python train.py --model="image autoencoder" --bottleneck="plain" --downsampling_factor=8 --encoder_mlp_ratio=6 --encoder_conv_stem=false --decoder_norm="layernorm" --decoder_activation="leaky_relu" --decoder_blocks_per_level=3 --init="torch_default" --residual_init="scaled_by_depth" --max_precond_dim=1024 --adamw_lr_other_params=0.00078 --max_grad_norm=1.0 --batch_size=128 --final_lr_fraction=0.01
Rows from block 0 of the decoder of a small image autoencoder, named by matrix and row number. Rows with one number belong to one channel. Each number is 128 + 32 x the weight over its row's rms, rounded and kept within 0 to 255. All counts start at 0. Numbers have three digits each.
Before each channel's rows are labels from the 100 images, of 14976, where the channel reaches its highest value: "responds to" is what is common among them. Only what is clearly more common there than usual is listed. The data: photos of plants, animals and fungi (iNaturalist).
# convs0: first 3x3 conv (decoder.mid.0.convs.0.weight, 128x128x3x3, each kernel summed), inputs 64-127
# convs1: second 3x3 conv (decoder.mid.0.convs.1.weight, 128x128x3x3, transposed, each kernel summed), outputs 64-127

responds to: phylum Tracheophyta; kingdom Plantae
convs0.29:118146094074076162164101111104128154057158138170120131091139127138133149155106203138107157093181127184091130138135188164124111106119156131164105120134146117099095144129159150137141129162129141
convs1.29:163162146084157209112124158105119143072148107122101098131103119147103143138169114122135065085109157134122147166109090050149185175166084122166063147096115165139097117116117091139158149182129172

responds to: class Aves
convs0.31:061090109113126131152125117123075124117138185142123092093119100178115149108119162105157161119133070087151107161146166149172050130080140115195125140166087122069103162117177088157116122138176166
convs1.31:156140129090105212121133191116117124106140179135121121090111176141115118162154132147121017093121121138148161068108121131104107119123159131147153188141135124131143107119155111051142177119085103

responds to: order Passeriformes
convs0.61:153147131133146129133156099153174154122129120129160167167192184159129127124118143129106102137129104168124174077088071105095150152189148117135160133076161106172147090147101220091128149179057086
convs1.61:114137109091128106123079044108113135106122133131151159121128109145102150122118144093117141102127151119066167135148204140159087144151151122150143177116115111207100114149193148176073103094059085

responds to: class Insecta; phylum Arthropoda
convs0.57:086089059100147167134145177127063162149114167191146097070099138091096101114128128123149141144118109118201132132181070102130074111101125090118160113171069154067139110113152081139106112120126167
convs1.57:141138170120114063147158121124136110155087154123106141131116110090187118143136136152134112103129139093118079144063168085107099142174119139171155103080134082142178166166079173081095182122147107

responds to: order Lepidoptera
convs0.83:116115171162141129157137105134119137100125118090115063186163119093154131124102102111101102096160212107125166158079140126094109111138158110134052101113216100140107065120111116101093072132040149
convs1.83:143136179122123104136172097117055120200152183153153093071137116163126152061147119208136098186080097126082168146046104127110128122149114086171105157076122109185132118116160131113063133124159081

responds to: class Aves
convs0.5:135135206166153113173111123114134127201105118143095135107121127134175108136164121108093130084100141142052124174100151108171089144120092096183105169143165147120111132068112110086099130153099129
convs1.5:150111175120107193119102196081048128135129164109107156084090137159092097145129085095155144171145122100154136182132142109204172147123154124189080092147109146143083128135211095088097146117172120

responds to: phylum Arthropoda; class Insecta
convs0.106:134091137138117116139187078137155141084158161179085153133135165121159084236120101116134104096106119204098129133091158085169114089152127038118084127127182160120165119102180167099129160119138191
convs1.106:142183160171121119162122130159130146010095134118096122118117140147115165232136156087088133142138111157190029149136182215137153139121119124132149126103135068062141134099140118166123106188048185

responds to: order Passeriformes
convs0.77:103147199170142100140110094074123127139125151174114169133118117162168148185120121099145137070125093206099135151072135194164167121135187131137112148168133110171125169111149141181121034068145102
convs1.77:154138174103193147103120173116108113118135124093142118118145127132110148171148114134155130157149128094103157168116078088242198158124077146161102099121140234095068123106185127098134171134142118

responds to: phylum Chordata; class Aves
convs0.14:158088123089141102072096112147207132094154129116141183124075105144156112155095148127079129162106104132116143178031108148136144167149195138156147092165134069176106162165169130103158148139116120
convs1.14:089138144115123156136164116109095148098086126109141158067184151103128125139138164093107127117176154116080081129199164131131137161149124101140145108178149163165139123113094137127131072150052114

responds to: phylum Arthropoda; class Insecta
convs0.34:156120090113122131157127135144094176195171163181090155127095137145140046140108160130131064106158062079061066095092095173131171127132113115158133156060144126087139160151121102144089131090207125
convs1.34:120188137173082126125077160140132109251120107084131124173081157127106104180125089168142111151070145103152135112119102125095147101113084130114101128150116135083108128178137150107131136130250179

responds to: phylum Arthropoda; class Insecta
convs0.97:126133161157090118143132150129099102239083103111105097174158076150138127076132173150126134102140115133110179141129204081169172148119146074107155114126123099157153116156135056122147116133055083
convs1.97:149109101151168150152124159145166135000138086123124124107125166128103161184102107099139103117174125181205103155136112148124114150134163170133155134151131127020154115089133118189153119153031167

responds to: phylum Tracheophyta; kingdom Plantae
convs0.116:137132102139084113123155149104086108064101112155050080134085148108086167167128140154080080073126134102084122159136136084130124118185168065127084110172136111183180071088139110135113112132139199
convs1.116:111116143218111167179117077149076127098165102107199104121152116116105146145120096094101204076152078124148121106097092131151132100038171114154136124121102114099128158149112090136141147113086113

responds to: phylum Arthropoda; class Insecta; order Lepidoptera
convs0.37:137110077101161139166155116101125160084170189149149176053109135105104135177136107115134143189147149098159036125158091175122057098104192158118163124138161149122084161141160164172141139104123148
convs1.37:126132166157157116107130103161099164062132170162076143162075113194121079108073135151132090113152070134107190117113134081162157121108089124138137140120107098109158093128115102191138108140248126

responds to: phylum Arthropoda; class Insecta
convs0.45:131125093069119147168104161155110101080144153131147101088066118070094098132135152157138142169135133127154057094163124123108087132072094117122143129094114163075170109170143092153154196120166172
convs1.45:151173163081148087094106132209143166112137169071082125173129147157107122139115117175142175168128114103123127108096139150119111133058206129134128126109078107145120154167135077127165150107150142

responds to: class Aves; order Passeriformes
convs0.1:154107096126193164123179040136180130104154094134158146198107183137099129105109170127109100137136154151081184135094077075136191182140205138102140148088184136133165104086129168112145139125104125
convs1.1:124126120173104116069153150127084098179162122124192077122090108144162161093148136168107098140096081124132162106114128092132122158130082086125156166124111135073098147103121110144133197102244094

responds to: kingdom Plantae; phylum Tracheophyta; class Magnoliopsida
convs0.66:100144159117137109093068149119111120187088057070153121134153072134095190072137122118131176171138127064155141160173131166114135158105101216117163125157114119118097119139097095140134086108154103
convs1.66:143131110130130160119148137201117141016132144107146097109104131150137129194123107078112091133073132169152053105157133146112148187131145149117124110094162049064155137137076118177138094175066196

responds to: order Passeriformes
convs0.74:124135126153098175136140160174104127127125125158120155085171200138124149118147164100123114111140112095142149128123163153162098116070063120140175115164116129105111157119098120147093119146123154
convs1.74:133098114158152067149121087109109142185155150112105109168102108096135105119118150118113143109147136145160180124143097171140057156127150129161152137127069131074124107149197169161121148143175129