{"model": "image autoencoder", "dataset": "photos of plants, animals and fungi (iNaturalist)", "train_examples": 155796, "image_size": 48, "crop_scale_min": 0.5, "horizontal_flip": true, "bottleneck": "plain", "downsampling_factor": 8, "encoder_arch": "mlp_mixer", "encoder_norm": "layernorm", "encoder_norm_position": "pre", "encoder_activation": "quick_gelu", "encoder_mlp_ratio": 6, "encoder_parallel_block": false, "encoder_inner_norm": false, "encoder_drop_path": 0.1, "encoder_patch_size": [8, 8], "encoder_conv_stem": false, "encoder_layers": 10, "encoder_width": 256, "loss": "l1", "latent_channels": 8, "decoder_norm": "layernorm", "decoder_activation": "leaky_relu", "decoder_widths": [32, 64, 128, 128], "decoder_blocks_per_level": 3, "decoder_block": "basic", "decoder_attention": false, "decoder_upsampling": "transposed_conv", "init": "torch_default", "residual_init": "scaled_by_depth", "optimizer": "soap", "beta2": 0.99, "lr": 0.0032, "beta1": 0.9, "shampoo_beta": 0.99, "eps": 1e-08, "precondition_frequency": 50, "max_precond_dim": 1024, "one_sided": false, "adamw_lr_other_params": 0.00078, "grad_clip": 1.0, "ema_decay": 0.995, "steps": 18100, "batch_size": 128, "epochs": 14.9, "lr_schedule": "cosine", "final_lr_fraction": 0.01, "warmup_steps": 540, "weight_decay": 0.2, "adamw_weight_decay_other_params": 0.05}
Rows from block 2 of the encoder of a small image autoencoder, named by matrix and row number. Rows with one number belong to one neuron. Each number is 500 + 50 x the weight over its row's rms, rounded and kept within 0 to 999. All counts start at 0. Numbers have three digits each.
After each neuron's rows are labels from the 100 images, of 14976, where the neuron reaches its highest value: "colour at peak" is the nearest of a few named colours to the mean colour under the peak. Only what is clearly more common there than usual is listed. The data: photos of plants, animals and fungi (iNaturalist).
# fc1: MLP up (encoder.blocks.2.mlp.fc1.weight, 1536x256), inputs 128-255
# fc2: MLP down (encoder.blocks.2.mlp.fc2.weight, 256x1536, transposed), outputs 128-255

fc1.684:553500482525439434502547462471507496477530444425502492554521581412352482538467534474520569511545480524526479531533480516537534557482495455392395430522402465482595466542423539499481451413500524529504568504513457537510508423416428581517479551493551459575491507518510584489472555490563527499384495443546417475437496454456574562505532548523506583523493500398457525479384498417509475497567
fc2.684:445488493497468526474474493532546497465532491528451518489464495584605570509511519550573475520456453482494480533415412479460415474529544454577612555538535498462520503473467505500594440497514501467473445496533570480535532489557481518565445516462557484371511449506552433521547506528528427478475439562470583447467551636482466415402453439541520384515498493573501559544531509539483624588454
colour at peak: orange

fc1.748:532403530439438518500497458554518460474477567559535482548614457512463504490477449525548465487547543531439469544461459508517552586548547524512475447534430512483540464543512543460440428409557503520452531494522497466552478543485440499503478552463591461508399473485529536445479493481488495521420529480452549464563401434527506540550619427451521548504604530464487444424458604504519548483453
fc2.748:460570586524450449424530565553459525487602475537550448539532575568547472398562515468525563545371498561589524476503518402522504472532498540459549499508414499506526529430520556468440578513500613491481506516555540513477523446510570492459444525585435541568597486509514539496453614579552502490486506486439567577611585534528571511539469448565488502468429498521520513493532462465551458570529
colour at peak: orange; yellow

fc1.206:488519418533534552492481539466591585546557526429513542466476556561575555463496554609461528467486551490451461428441421511514528523466586476465497472404562502402519522531519442520482519553446457557501453536461520461489414530485470504456517461383464507538400541531455553406485457537444412444500468422501557554481484425582393545557408519522471543469517445470463492545564519528400333545526
fc2.206:505456567506501492453473476486425422481466441578526564529434524448418534462514470380561523451434446533566570544500623491512472443586444501503467455489512473503473493536448563456528506460504532421420467452549482514512524450540444503521528594552534543579506475458511520546530421503516554491495499612434478511495477512460569402484513504414505470551471516559509544412430460510603674480480
colour at peak: grey

fc1.31:474444458493577530486517581568489408489451519523531495482490408533599546463539538598522499514500487610483575421429555481580480470463543521591461512483555585519489542482524439529528514517526497492488435518507484522545468462557636479518609469536457475439480626496579424581493532387455462466527475515483462494474504495444513464500517547570580415462481474572553557479522531535529508466517
fc2.31:490598531565368452530486429416554545521527381466512470497541523442465458535537484494428414480550524483526447569563452471498554507522431423453468512521438442526501517501509537455512527457511487511557586431520507530579444507442408504446356493429521471452490455534394551490553467566598546509547553556542436455550529533500511527578516492466441542540470557511440481472477544522558437464500
colour at peak: cyan

fc1.215:490546516511622504553556439571474442504514514548519434425476490476580492485581532470496495447384486497445501482497524451430538428531514489433542488528540467502527592531502447502495462503463544497481478485523429486545463485574500518502426459447488520435497519508571387500446569559474548502551455526538421517550528497436497506534400522461538482436405490527525462583483534539437520521552
fc2.215:471501441451504459446454497474512502463523542470508531536520483499469477467491577491510504526508522547502530522565509548501455484454423523475579488608393455467499467406519550423405552505545511436424550391487501575477532463424446452476385479438597450573519485527531463477559507617569530552488552442561401469491489496492525480609617457497426467454553494572381429398564430492572524549533
colour at peak: brown

fc1.679:459481448470520454525542592531487435488509584433518570490514395522440462470478538556536542499534489565446539467519592476653464429444527539565529503466469512544514584516538503560604571575565509470590506475496576478557501447492593471531558493615438511499436540488572445517535487377459358536515533497470457523521426560508529497606548556560512415449525465516513584441520542459510478488522
fc2.679:512465506567485459430500480468511534460501526507516470482524558519558433630514479506512399516511585479559462524518469505428482575461396520520473494522494549473494474451487467541567525466384484476443390521546463512411511538517453474479471483452567421436571452449465552528480457588547523516513540454520488474561587471517505569442501497482552575559424491511423444561484519480545497412556
colour at peak: cyan; blue

fc1.750:466515486475531533503545504534454413504525525571530417401515459534542510485521545480504484478395462565498572428441518440496454417502565523591503434428588478527467557552508417489513467534502546435507432433537469474556505453490550446512484424584453468472470542510598413606525556486451378585566521534498429467465593537503551491491518590550515453397446548554508522473526486507521406492482
fc2.750:514541461455498429506508512479536525534498549463477489569513509496438468478479537559464446524583566466479450569525450509533498564496480435447488581516448512443489465444489596481523575462451500467576540501529521549407476563498460529482469463448494440472501480524497575404483483547551529444508558538515547517491449525444498474533530491518554558526525478534517429505481560468546491502558
colour at peak: cyan

fc1.45:540555526438487502570493492516445564444429519513504501498510523460420432501556593380430514520498579492462521543488437520509504467532400556492454406467476536503554571586549529434471440548422579490571509476526548438428544507529437589531397529552475492576539502433554505506414512477476468541508567486479551514498546544478547646434453486415480605508522481440405466451447496483509511513538
fc2.45:441521445532433483600446528482524464506540481533558560476455525554547479585540395535541504457502472438500529527387429535602502381479498556494584520393603564577502513593516477569515511538475455550443435410501528536501535428562501564537541425445533488557477477500585433499530411384564479525488513587461466543456502555524479551470523484490499525473533474525500559536562514531518460441429
colour at peak: pink; red

fc1.65:447571512508523540528443556550506468545502505573533392474442480560534458479569484520399441526460435483472518454487403497574470596457409614508480489552513524456532521536582445501437549523473422529459500515558484452558497450562530503555439522503386474476466508484494600621476559547542417545549541455440470527412496516544498554517553526569481385441499528581622446524557447539609455411460
fc2.65:476391492548443568453515425493532493398486428491516517495533509469501448452462533445565483525564526495525507566539557446455488505520543450486488512514482512576478505464534410474507588483488517486472507448494605505472520515473506450415553497470599523406561498533504435411507423446518553536472431564518396504619531514486510428504480499447507557535486592497372479528436525503531542542584
colour at peak: grey

fc1.685:477414487418512523524510529598510382442455503458469502480475464486575447480457587507504562522473436575405463455501511478566537616479406471574467519444459535449531569519609526471485485560552374485521532450495605477542451516468629532536556526542458529476423548484573552578480519415453533519517500458453490491490447518464541481539533426507454539489480501526493530526539497484610471397471
fc2.685:460580538642360552470499507395567504521518395492598510451502562541493498518557405449552461521534441434589485488439494531424495467544429503501489521543532512520545490475448512499465515416476564523491558461529520486557538450543415450500378560424483505487546440504443420443596518653588509588472529509492448483515534515545487506466524541526408557501486507559408460437420426517580454457499
colour at peak: pink

fc1.0:464473485599533447540511516522442453446407490455535422517477557489513517508511513467477496479445545512426512500416470445414552599546496483375485561515595520488549572499457494397413377450436424594505517442464418476513472448629574558554492522617519483380477422489496518563579589521492536502486450523490482492479560554424496439451416505532538474437508452507495442566428487499500494515563
fc2.0:439577538492366518441493441389564455439530434480547530383549462537528522529545467469522462532469443477558495535495481553485496441512426539543558451566456448535490483465493494493488528466488525509562583435530495464555523437409342481565383527475522470562518477521467536436531466687588484607515560511551483444491522532589517532548580437517424458486509450526481505364471437508493520426490
colour at peak: black

fc1.570:479445528565436506520514536467549490604624452663490483548500445508489569506438469456535552442480469491546475483452494457496441538518514583461495560525489442491522576461518461504464578434557509475446447426569519572450549492490561475421631529521451468525451573539502596561466510467461429484509547611502568484432526494582531435524494390480471444451487501531531431418471537520478630505535
fc2.570:512545419522540537466469529490469476437452447509492504535536512548501440532548484491420500527489554533479507545503547543528542483488500507520416509537520458519482442511490506532499422485398486580619557522462490463674468477495429544579417453544498515549514445439515486462561538573528516450549483462512434545556488527511536499481553530508510553442490433573519527611504394449454443451484
colour at peak: pink

fc1.419:530462434473583518518539553519449391475417551438470471481595456535581454442505531594489511531533540572514539451483626475558467460467500492558423473437505538550491526473475492507572563560493501478522492571479518502508430457523590492481572471526461494556472595493531414528443532449431445479532507503452492497494472476500554506514594579597618454527493443523552533424515559523591489475404
fc2.419:455461510509387526583517477473583507461533417526621521455536527453514471551550510507498500427563448432487558610435385516435570533520487458496581490492424505558429484504500512509436592414489494538520510464482508526493531466451461503490459522489556443511513414474444472447534455638616532625524554544516435506513501516467493512570441528473469568532522481541470470422460476497487447499501
colour at peak: white; pink

fc1.733:504519540474512559472428439558577488454570505567501495493471464543545492468470506453557495487486555473532473592455536476575440525534461497584495552525499603440556484496490567401493432493569447513427487579505600507481534564508470456469532496483573526482472520456608470547636486489454474563382556532458555482521475507535516528478490465465411625508416568527507647486478531491524534470592
fc2.733:614502464396502503521516559483454544549525519463503445465467600516490578430537504484492520575506562421491503476506491542501521491425557533445502569500482526519516501496503500626551564563435572431549565461501470500483473609502545466560457485595453450548483547463548565468457521465516452590530499496523551477444503528496501499460534529516543479503533465421579360443468480369419453505390
colour at peak: brown

fc1.511:576497518514467497566531475536466595575509451578415482580528542459568517530492459383463549520491439491542422498478419458531569590431485516383461477517509522394537499538529543493428477379509480598429496478601470576421517489487506576517526525534615527527472508488455568509474579531542521533485440477486523575448546505521429514582438502497405511431526533448486445538463465528509508544516
fc2.511:421526535521395546528530485338589424493556605510571536418516512586503497465572542563516512515490495466482500556458529504471435478585524506599565583452515446544561563554446445431520451544445556496515501458573533522533529422540453480491488591485516482538462498522537496456504510512513453643481587616496535453549491525513499513502525444561533518510572527542494548467534560436481412585474
colour at peak: brown

fc1.611:499544505483576468527514542420499472419466442512536500490497490399454485505466549513421485515469548425497552494585424429496495361536446469507409462433510558513456585455475489572438485582586513566587489517486499560466509517500539529515541375509484481520519605471481494475498438534624485491496552579553496490417527597568485542476431575576483515453492518426529548473448508481388515531516
fc2.611:496438575518442445391581497499449542481515510462568582459476501444535501509537488456509415510547472568506458520515467539505502560480578482531561567486492496499487499469429432506413545595486483523440454609548448500482427493518492589537554567620529521532569510571571476472454480515535504451420499552494491467538451496438502461453451473511429547432515545486488533372528522429596488510529
colour at peak: pink

fc1.502:467496447487545522531511626539495416509484510518575549498482390552532557451542526622515489478513453571455566443457598522574478405513498525577500525483517569524471520491500438594599495522573487517517485503508552532527509390532630466482579470596456500462467548511598429554556467405497402565536503514524464512512467530483509463574551591563603401445565496593583576480519512480525479496513
fc2.502:506444533554471433421477452393540571462503495490465468501536505484475423609487524504510471520500500491518411492583433483494439621465415476506455498589399475479518532454555441495561554501431440529435446501524445488553512515505418428466449516472521481425527464520411592506444483604510549439556526541535507495526582498509486509466514440502485511525496561444432463465505505475556536445531
colour at peak: cyan; blue

fc1.669:541478462521512460490548518485530396512552545406490525499602507412449499535587454547579441496548517515452508427442560497529510560461503472615491547503542513456531485414498467571478490557560493594549535421554443479539491570485573558542553519480496459454455471536483477532520402572558545490519421554584485438463520513469476462528457508515463567568525437591526562513513550541550466572486
fc2.669:435421582493525525503404526535472510443468439551518509511428564569525537446508516557441535442501528443532494503489418504490515385557594433420552492484416496443522492589465540461537570524482577469457486568435485497446521426523540439488483488575557510452529537442517594438451521394514409584452504436441511571521556541480546516426534555546523437446452526502497501512554506444547526456456
colour at peak: pink

fc1.694:532461442434549515522521583544480376477438538448442518528533408553552441452481522613471495495559539555473536437500609473607482455451482481559418496433438529533497515436515487542594561585528452460518477559474542555498448464501595475452605487519470482561454562462520448509461498397435395487518521501492481521470422473519561479546576563563575410529511434521563548434508531492541473471429
fc2.694:497498496519489539537556468447599533466522457571599508476575538526533469614585483494523526475562488448568554617413435524433548520536464476478571507589455504551482556495501509512446536453492506556475554429543523550507519473470433515568442518538593532517535450533473530484569480685542529614552609546498387523523524515533497519548464493549483532472565509566486472417507492488518484502537
colour at peak: white

fc1.90:474468547544576515549516497467478495393560473434471535610437479537436482515431487461535530543452489494571521469535393517561551502577532592529452448546520477568520469503464511505469448417521442490486466520482407480518477506560478501624552559586586482466515487462569520596555583484567459551585505504453487486462572484413565505511484566510577511510508531492450528549429378500517503484466
fc2.90:585579470546378477418547465498492543579469510623548519445546533466572509509521582438533465463521470534478457447478494479427410485440521425492493515509503459457430507505568426507553578603419472498448527504509512483491449431482562423475417503443478564488467473451466494416483404530437400522515510524490422503560546547562432487509492454417399528575413549516455439465573530423461440556469
colour at peak: grey