{
  "encoder_arch": "mlp_mixer",
  "model": "image autoencoder",
  "dataset": "photos of plants, animals and fungi (iNaturalist)",
  "train_examples": 155796,
  "image_size": 48,
  "crop_scale_min": 0.5,
  "horizontal_flip": true,
  "bottleneck": "plain",
  "downsampling_factor": 8,
  "encoder_norm": "layernorm",
  "encoder_norm_position": "pre",
  "encoder_activation": "quick_gelu",
  "encoder_mlp_ratio": 6,
  "encoder_parallel_block": false,
  "encoder_inner_norm": false,
  "encoder_drop_path": 0.1,
  "encoder_patch_size": [8, 8],
  "encoder_conv_stem": false,
  "encoder_layers": 10,
  "encoder_width": 256,
  "loss": "l1",
  "latent_channels": 8,
  "decoder_norm": "layernorm",
  "decoder_activation": "leaky_relu",
  "decoder_widths": [32, 64, 128, 128],
  "decoder_blocks_per_level": 3,
  "decoder_block": "basic",
  "decoder_attention": false,
  "decoder_upsampling": "transposed_conv",
  "init": "torch_default",
  "residual_init": "scaled_by_depth",
  "optimizer": "soap",
  "beta2": 0.99,
  "lr": 0.0032,
  "beta1": 0.9,
  "shampoo_beta": 0.99,
  "eps": 1e-08,
  "precondition_frequency": 50,
  "max_precond_dim": 1024,
  "one_sided": false,
  "adamw_lr_other_params": 0.00078,
  "grad_clip": 1.0,
  "ema_decay": 0.995,
  "steps": 18100,
  "batch_size": 128,
  "epochs": 14.9,
  "lr_schedule": "cosine",
  "final_lr_fraction": 0.01,
  "warmup_steps": 540,
  "weight_decay": 0.2,
  "adamw_weight_decay_other_params": 0.05
}
Rows from block 7 of the decoder of a small image autoencoder, named by matrix and row number. Rows with one number belong to one channel. Each number is 128 + 32 x the weight over its row's rms, rounded and kept within 0 to 255. All counts start at 0. Numbers have three digits each.
After each channel's rows are labels from the 100 images, of 14976, where the channel reaches its highest value: "strongest on" is what is common among them. Only what is clearly more common there than usual is listed. The data: photos of plants, animals and fungi (iNaturalist). In brackets: how many of the 100, against the usual share in percent.
# convs0: first 3x3 conv (decoder.decb.1.2.convs.0.weight, 64x64x3x3, each kernel summed), inputs 0-63
# convs1: second 3x3 conv (decoder.decb.1.2.convs.1.weight, 64x64x3x3, transposed, each kernel summed), outputs 0-63

convs0.10:118139142116102126186162111108098045129108108193085107131077093149093159152160160135118165130139128174132091126151100168031125073086140111127128130118145156133125137150086186103145116182095114
convs1.10:148127109123114126083160099103160176107193154126081184168132144139142125130107135114175068118184148162141095154136143147091144097152084152089139094115176176132082123104133048130110083140139058
strongest on: order Passeriformes (56 vs 24.9)

convs0.32:175115070095137141103116050103119142087144105123143110153089112115109113159172125161119165107098085126134140154101094089152101160127087106110082112228131125181099091083137115136149089111086183
convs1.32:134176104176131123131159193079149243133104121073085135110181112129107135119113142073154224153115134151093125121116123139159132181194127139144110115147128152150139108113142139120097139116133106
strongest on: class Aves (83 vs 55)

convs0.36:112117098245137115136167179079135146144130117065128171120168107120092115109107116133096154124091088154105138121085217106135164110158079129163147123135152154102082128130103172160096115104121126
convs1.36:141142142158129148119106177158161089084216145170091144118143101155120133129116206117095132151125147183101148158133177113143096203151096151070115164081161130110081106116137109143169122116098176
strongest on: class Aves (92 vs 55); phylum Chordata (92 vs 60.8); order Passeriformes (77 vs 24.9)

convs0.43:109175136062090119086089184100137245129098131078092109168132104128093135125064148142139140128092092133116115110102162170137119120099121123154147119115179141120182150127194104098097138122126119
convs1.43:132127165054122143150107082139123096118163153084062129141177098122148135141137094154156069140164136115163085094070118118133065089107159067153122115109085201151099142116119116108104151116141070
strongest on: class Aves (96 vs 55); phylum Chordata (96 vs 60.8); order Passeriformes (74 vs 24.9)

convs0.4:122123130053071098174087105150122045141143109112139095154111092149091124122193113160099099130083111166096088140175115133116091087100098169122135140157202167110105122140111087086170127132146132
convs1.4:161160106132093125133105105103150116084144102054131168206148154176145151153102127172192095127167133152161055111122085146073108136137147103127115122165118149130118102113102131118072062114142071
strongest on: order Passeriformes (58 vs 24.9)

convs0.39:103095192151152153161071165127082084154127200181146140144059139095163119112053093130159116128107119082113122113175135115131149099192180131110143115105115132172119119146079096110147155104149134
convs1.39:168097138104120129149134185117125144198061106144116173158122138103082141156143120146071140136141140120135104103181170160151101162103102133137127131161152188130108066186165138180121174189179104
strongest on: class Aves (86 vs 55)

convs0.57:149055131112091160137158232134101140084093131077155117135123107119114112073171099160107114086121089183120147097172113095129078096163101125094132102163106122144111119147162101164159109175100159
convs1.57:098147092113129134144103126130148131136159116138153159171116104099136102196146149077084176130150122173069081135107124202079071110143185132116116153069101147078117115171112127125169061115100099
strongest on: phylum Arthropoda (74 vs 30.9); class Insecta (72 vs 29.2); order Lepidoptera (36 vs 13.7)

convs0.62:089125143155175106088173149112132160116127151174186180120142134087162115132126140104167171157140152129185116143150111130144136166186194103119132136083082121111097132120216173157153147077101172
convs1.62:143136127106127111107104090150089129141111074067087105194120088115153154126143104137114125086089094122137143092040118111125183152173183153148077199128123130094142113091113125136179189097128119
strongest on: order Passeriformes (52 vs 24.9)

convs0.26:136136088119116129079183153110144126201105141106085103114138145136114107144122139177130169134105082101087176115116116150107058096032188116161135154170187180130086151142108113135126108106110118
convs1.26:184103167120116142132083146160174117116130118136146133117105156113206176162178135189184103166097156167167105152152131150123130203122157130111114158160151167156176127170162189128097141129172141
strongest on: class Aves (87 vs 55)

convs0.58:161140097122105083132135152143111116164102090143185116168056116164115144120156092129218204130167194113168126152067108123165104131066134140139156152097159125163095141107148103151147129125157128
convs1.58:123133178162152146173055117051117145153124122113104103103162097134115176129079162181176091174148106119117095091187145104106121088113147081120158066087150122076125145127109091105096141093109125
strongest on: phylum Arthropoda (64 vs 30.9); class Insecta (63 vs 29.2)

convs0.56:113154106134189109123130218104119108104058087096098133112125118232106140127094121120151156103128098122160112143190116141173158142107149115064102116085116105125115149120084167157109177113142114
convs1.56:124129107081121123113100141153180113145153124144152160106144129036116163093160183077145189095160134170092137143133131138138109168172130160137123136071139179098125161151176061074136104095095159
strongest on: phylum Arthropoda (71 vs 30.9); class Insecta (69 vs 29.2); order Lepidoptera (34 vs 13.7)

convs0.22:086096122156157095106117124142171046137123148196156103139139127113126153115218140166116143116133161173131115167158066117075190092100180165127131175120102129081116134141112159094102127102158118
convs1.22:179073129196155156096116142120155141144180088136102107075123170101123136107108167157134112143154130064169140124151151075169136162192176133106158144131131095143131135145168109151172184074077138
strongest on: order Passeriformes (58 vs 24.9)

convs0.16:175146085158124128137116129114082085146106060056113152114081124150109099147098132149126179135149121150105113182112111120097130134076162075187122135186117095163095096160126115116056076093103150
convs1.16:086106103146135082090117077149092136136187148134142108113195169070118123102122049122162129103132194110129185122100161091164182119112137126075133095099162162108155124062129094133137153140147126
strongest on: phylum Arthropoda (67 vs 30.9); class Insecta (63 vs 29.2); order Lepidoptera (32 vs 13.7)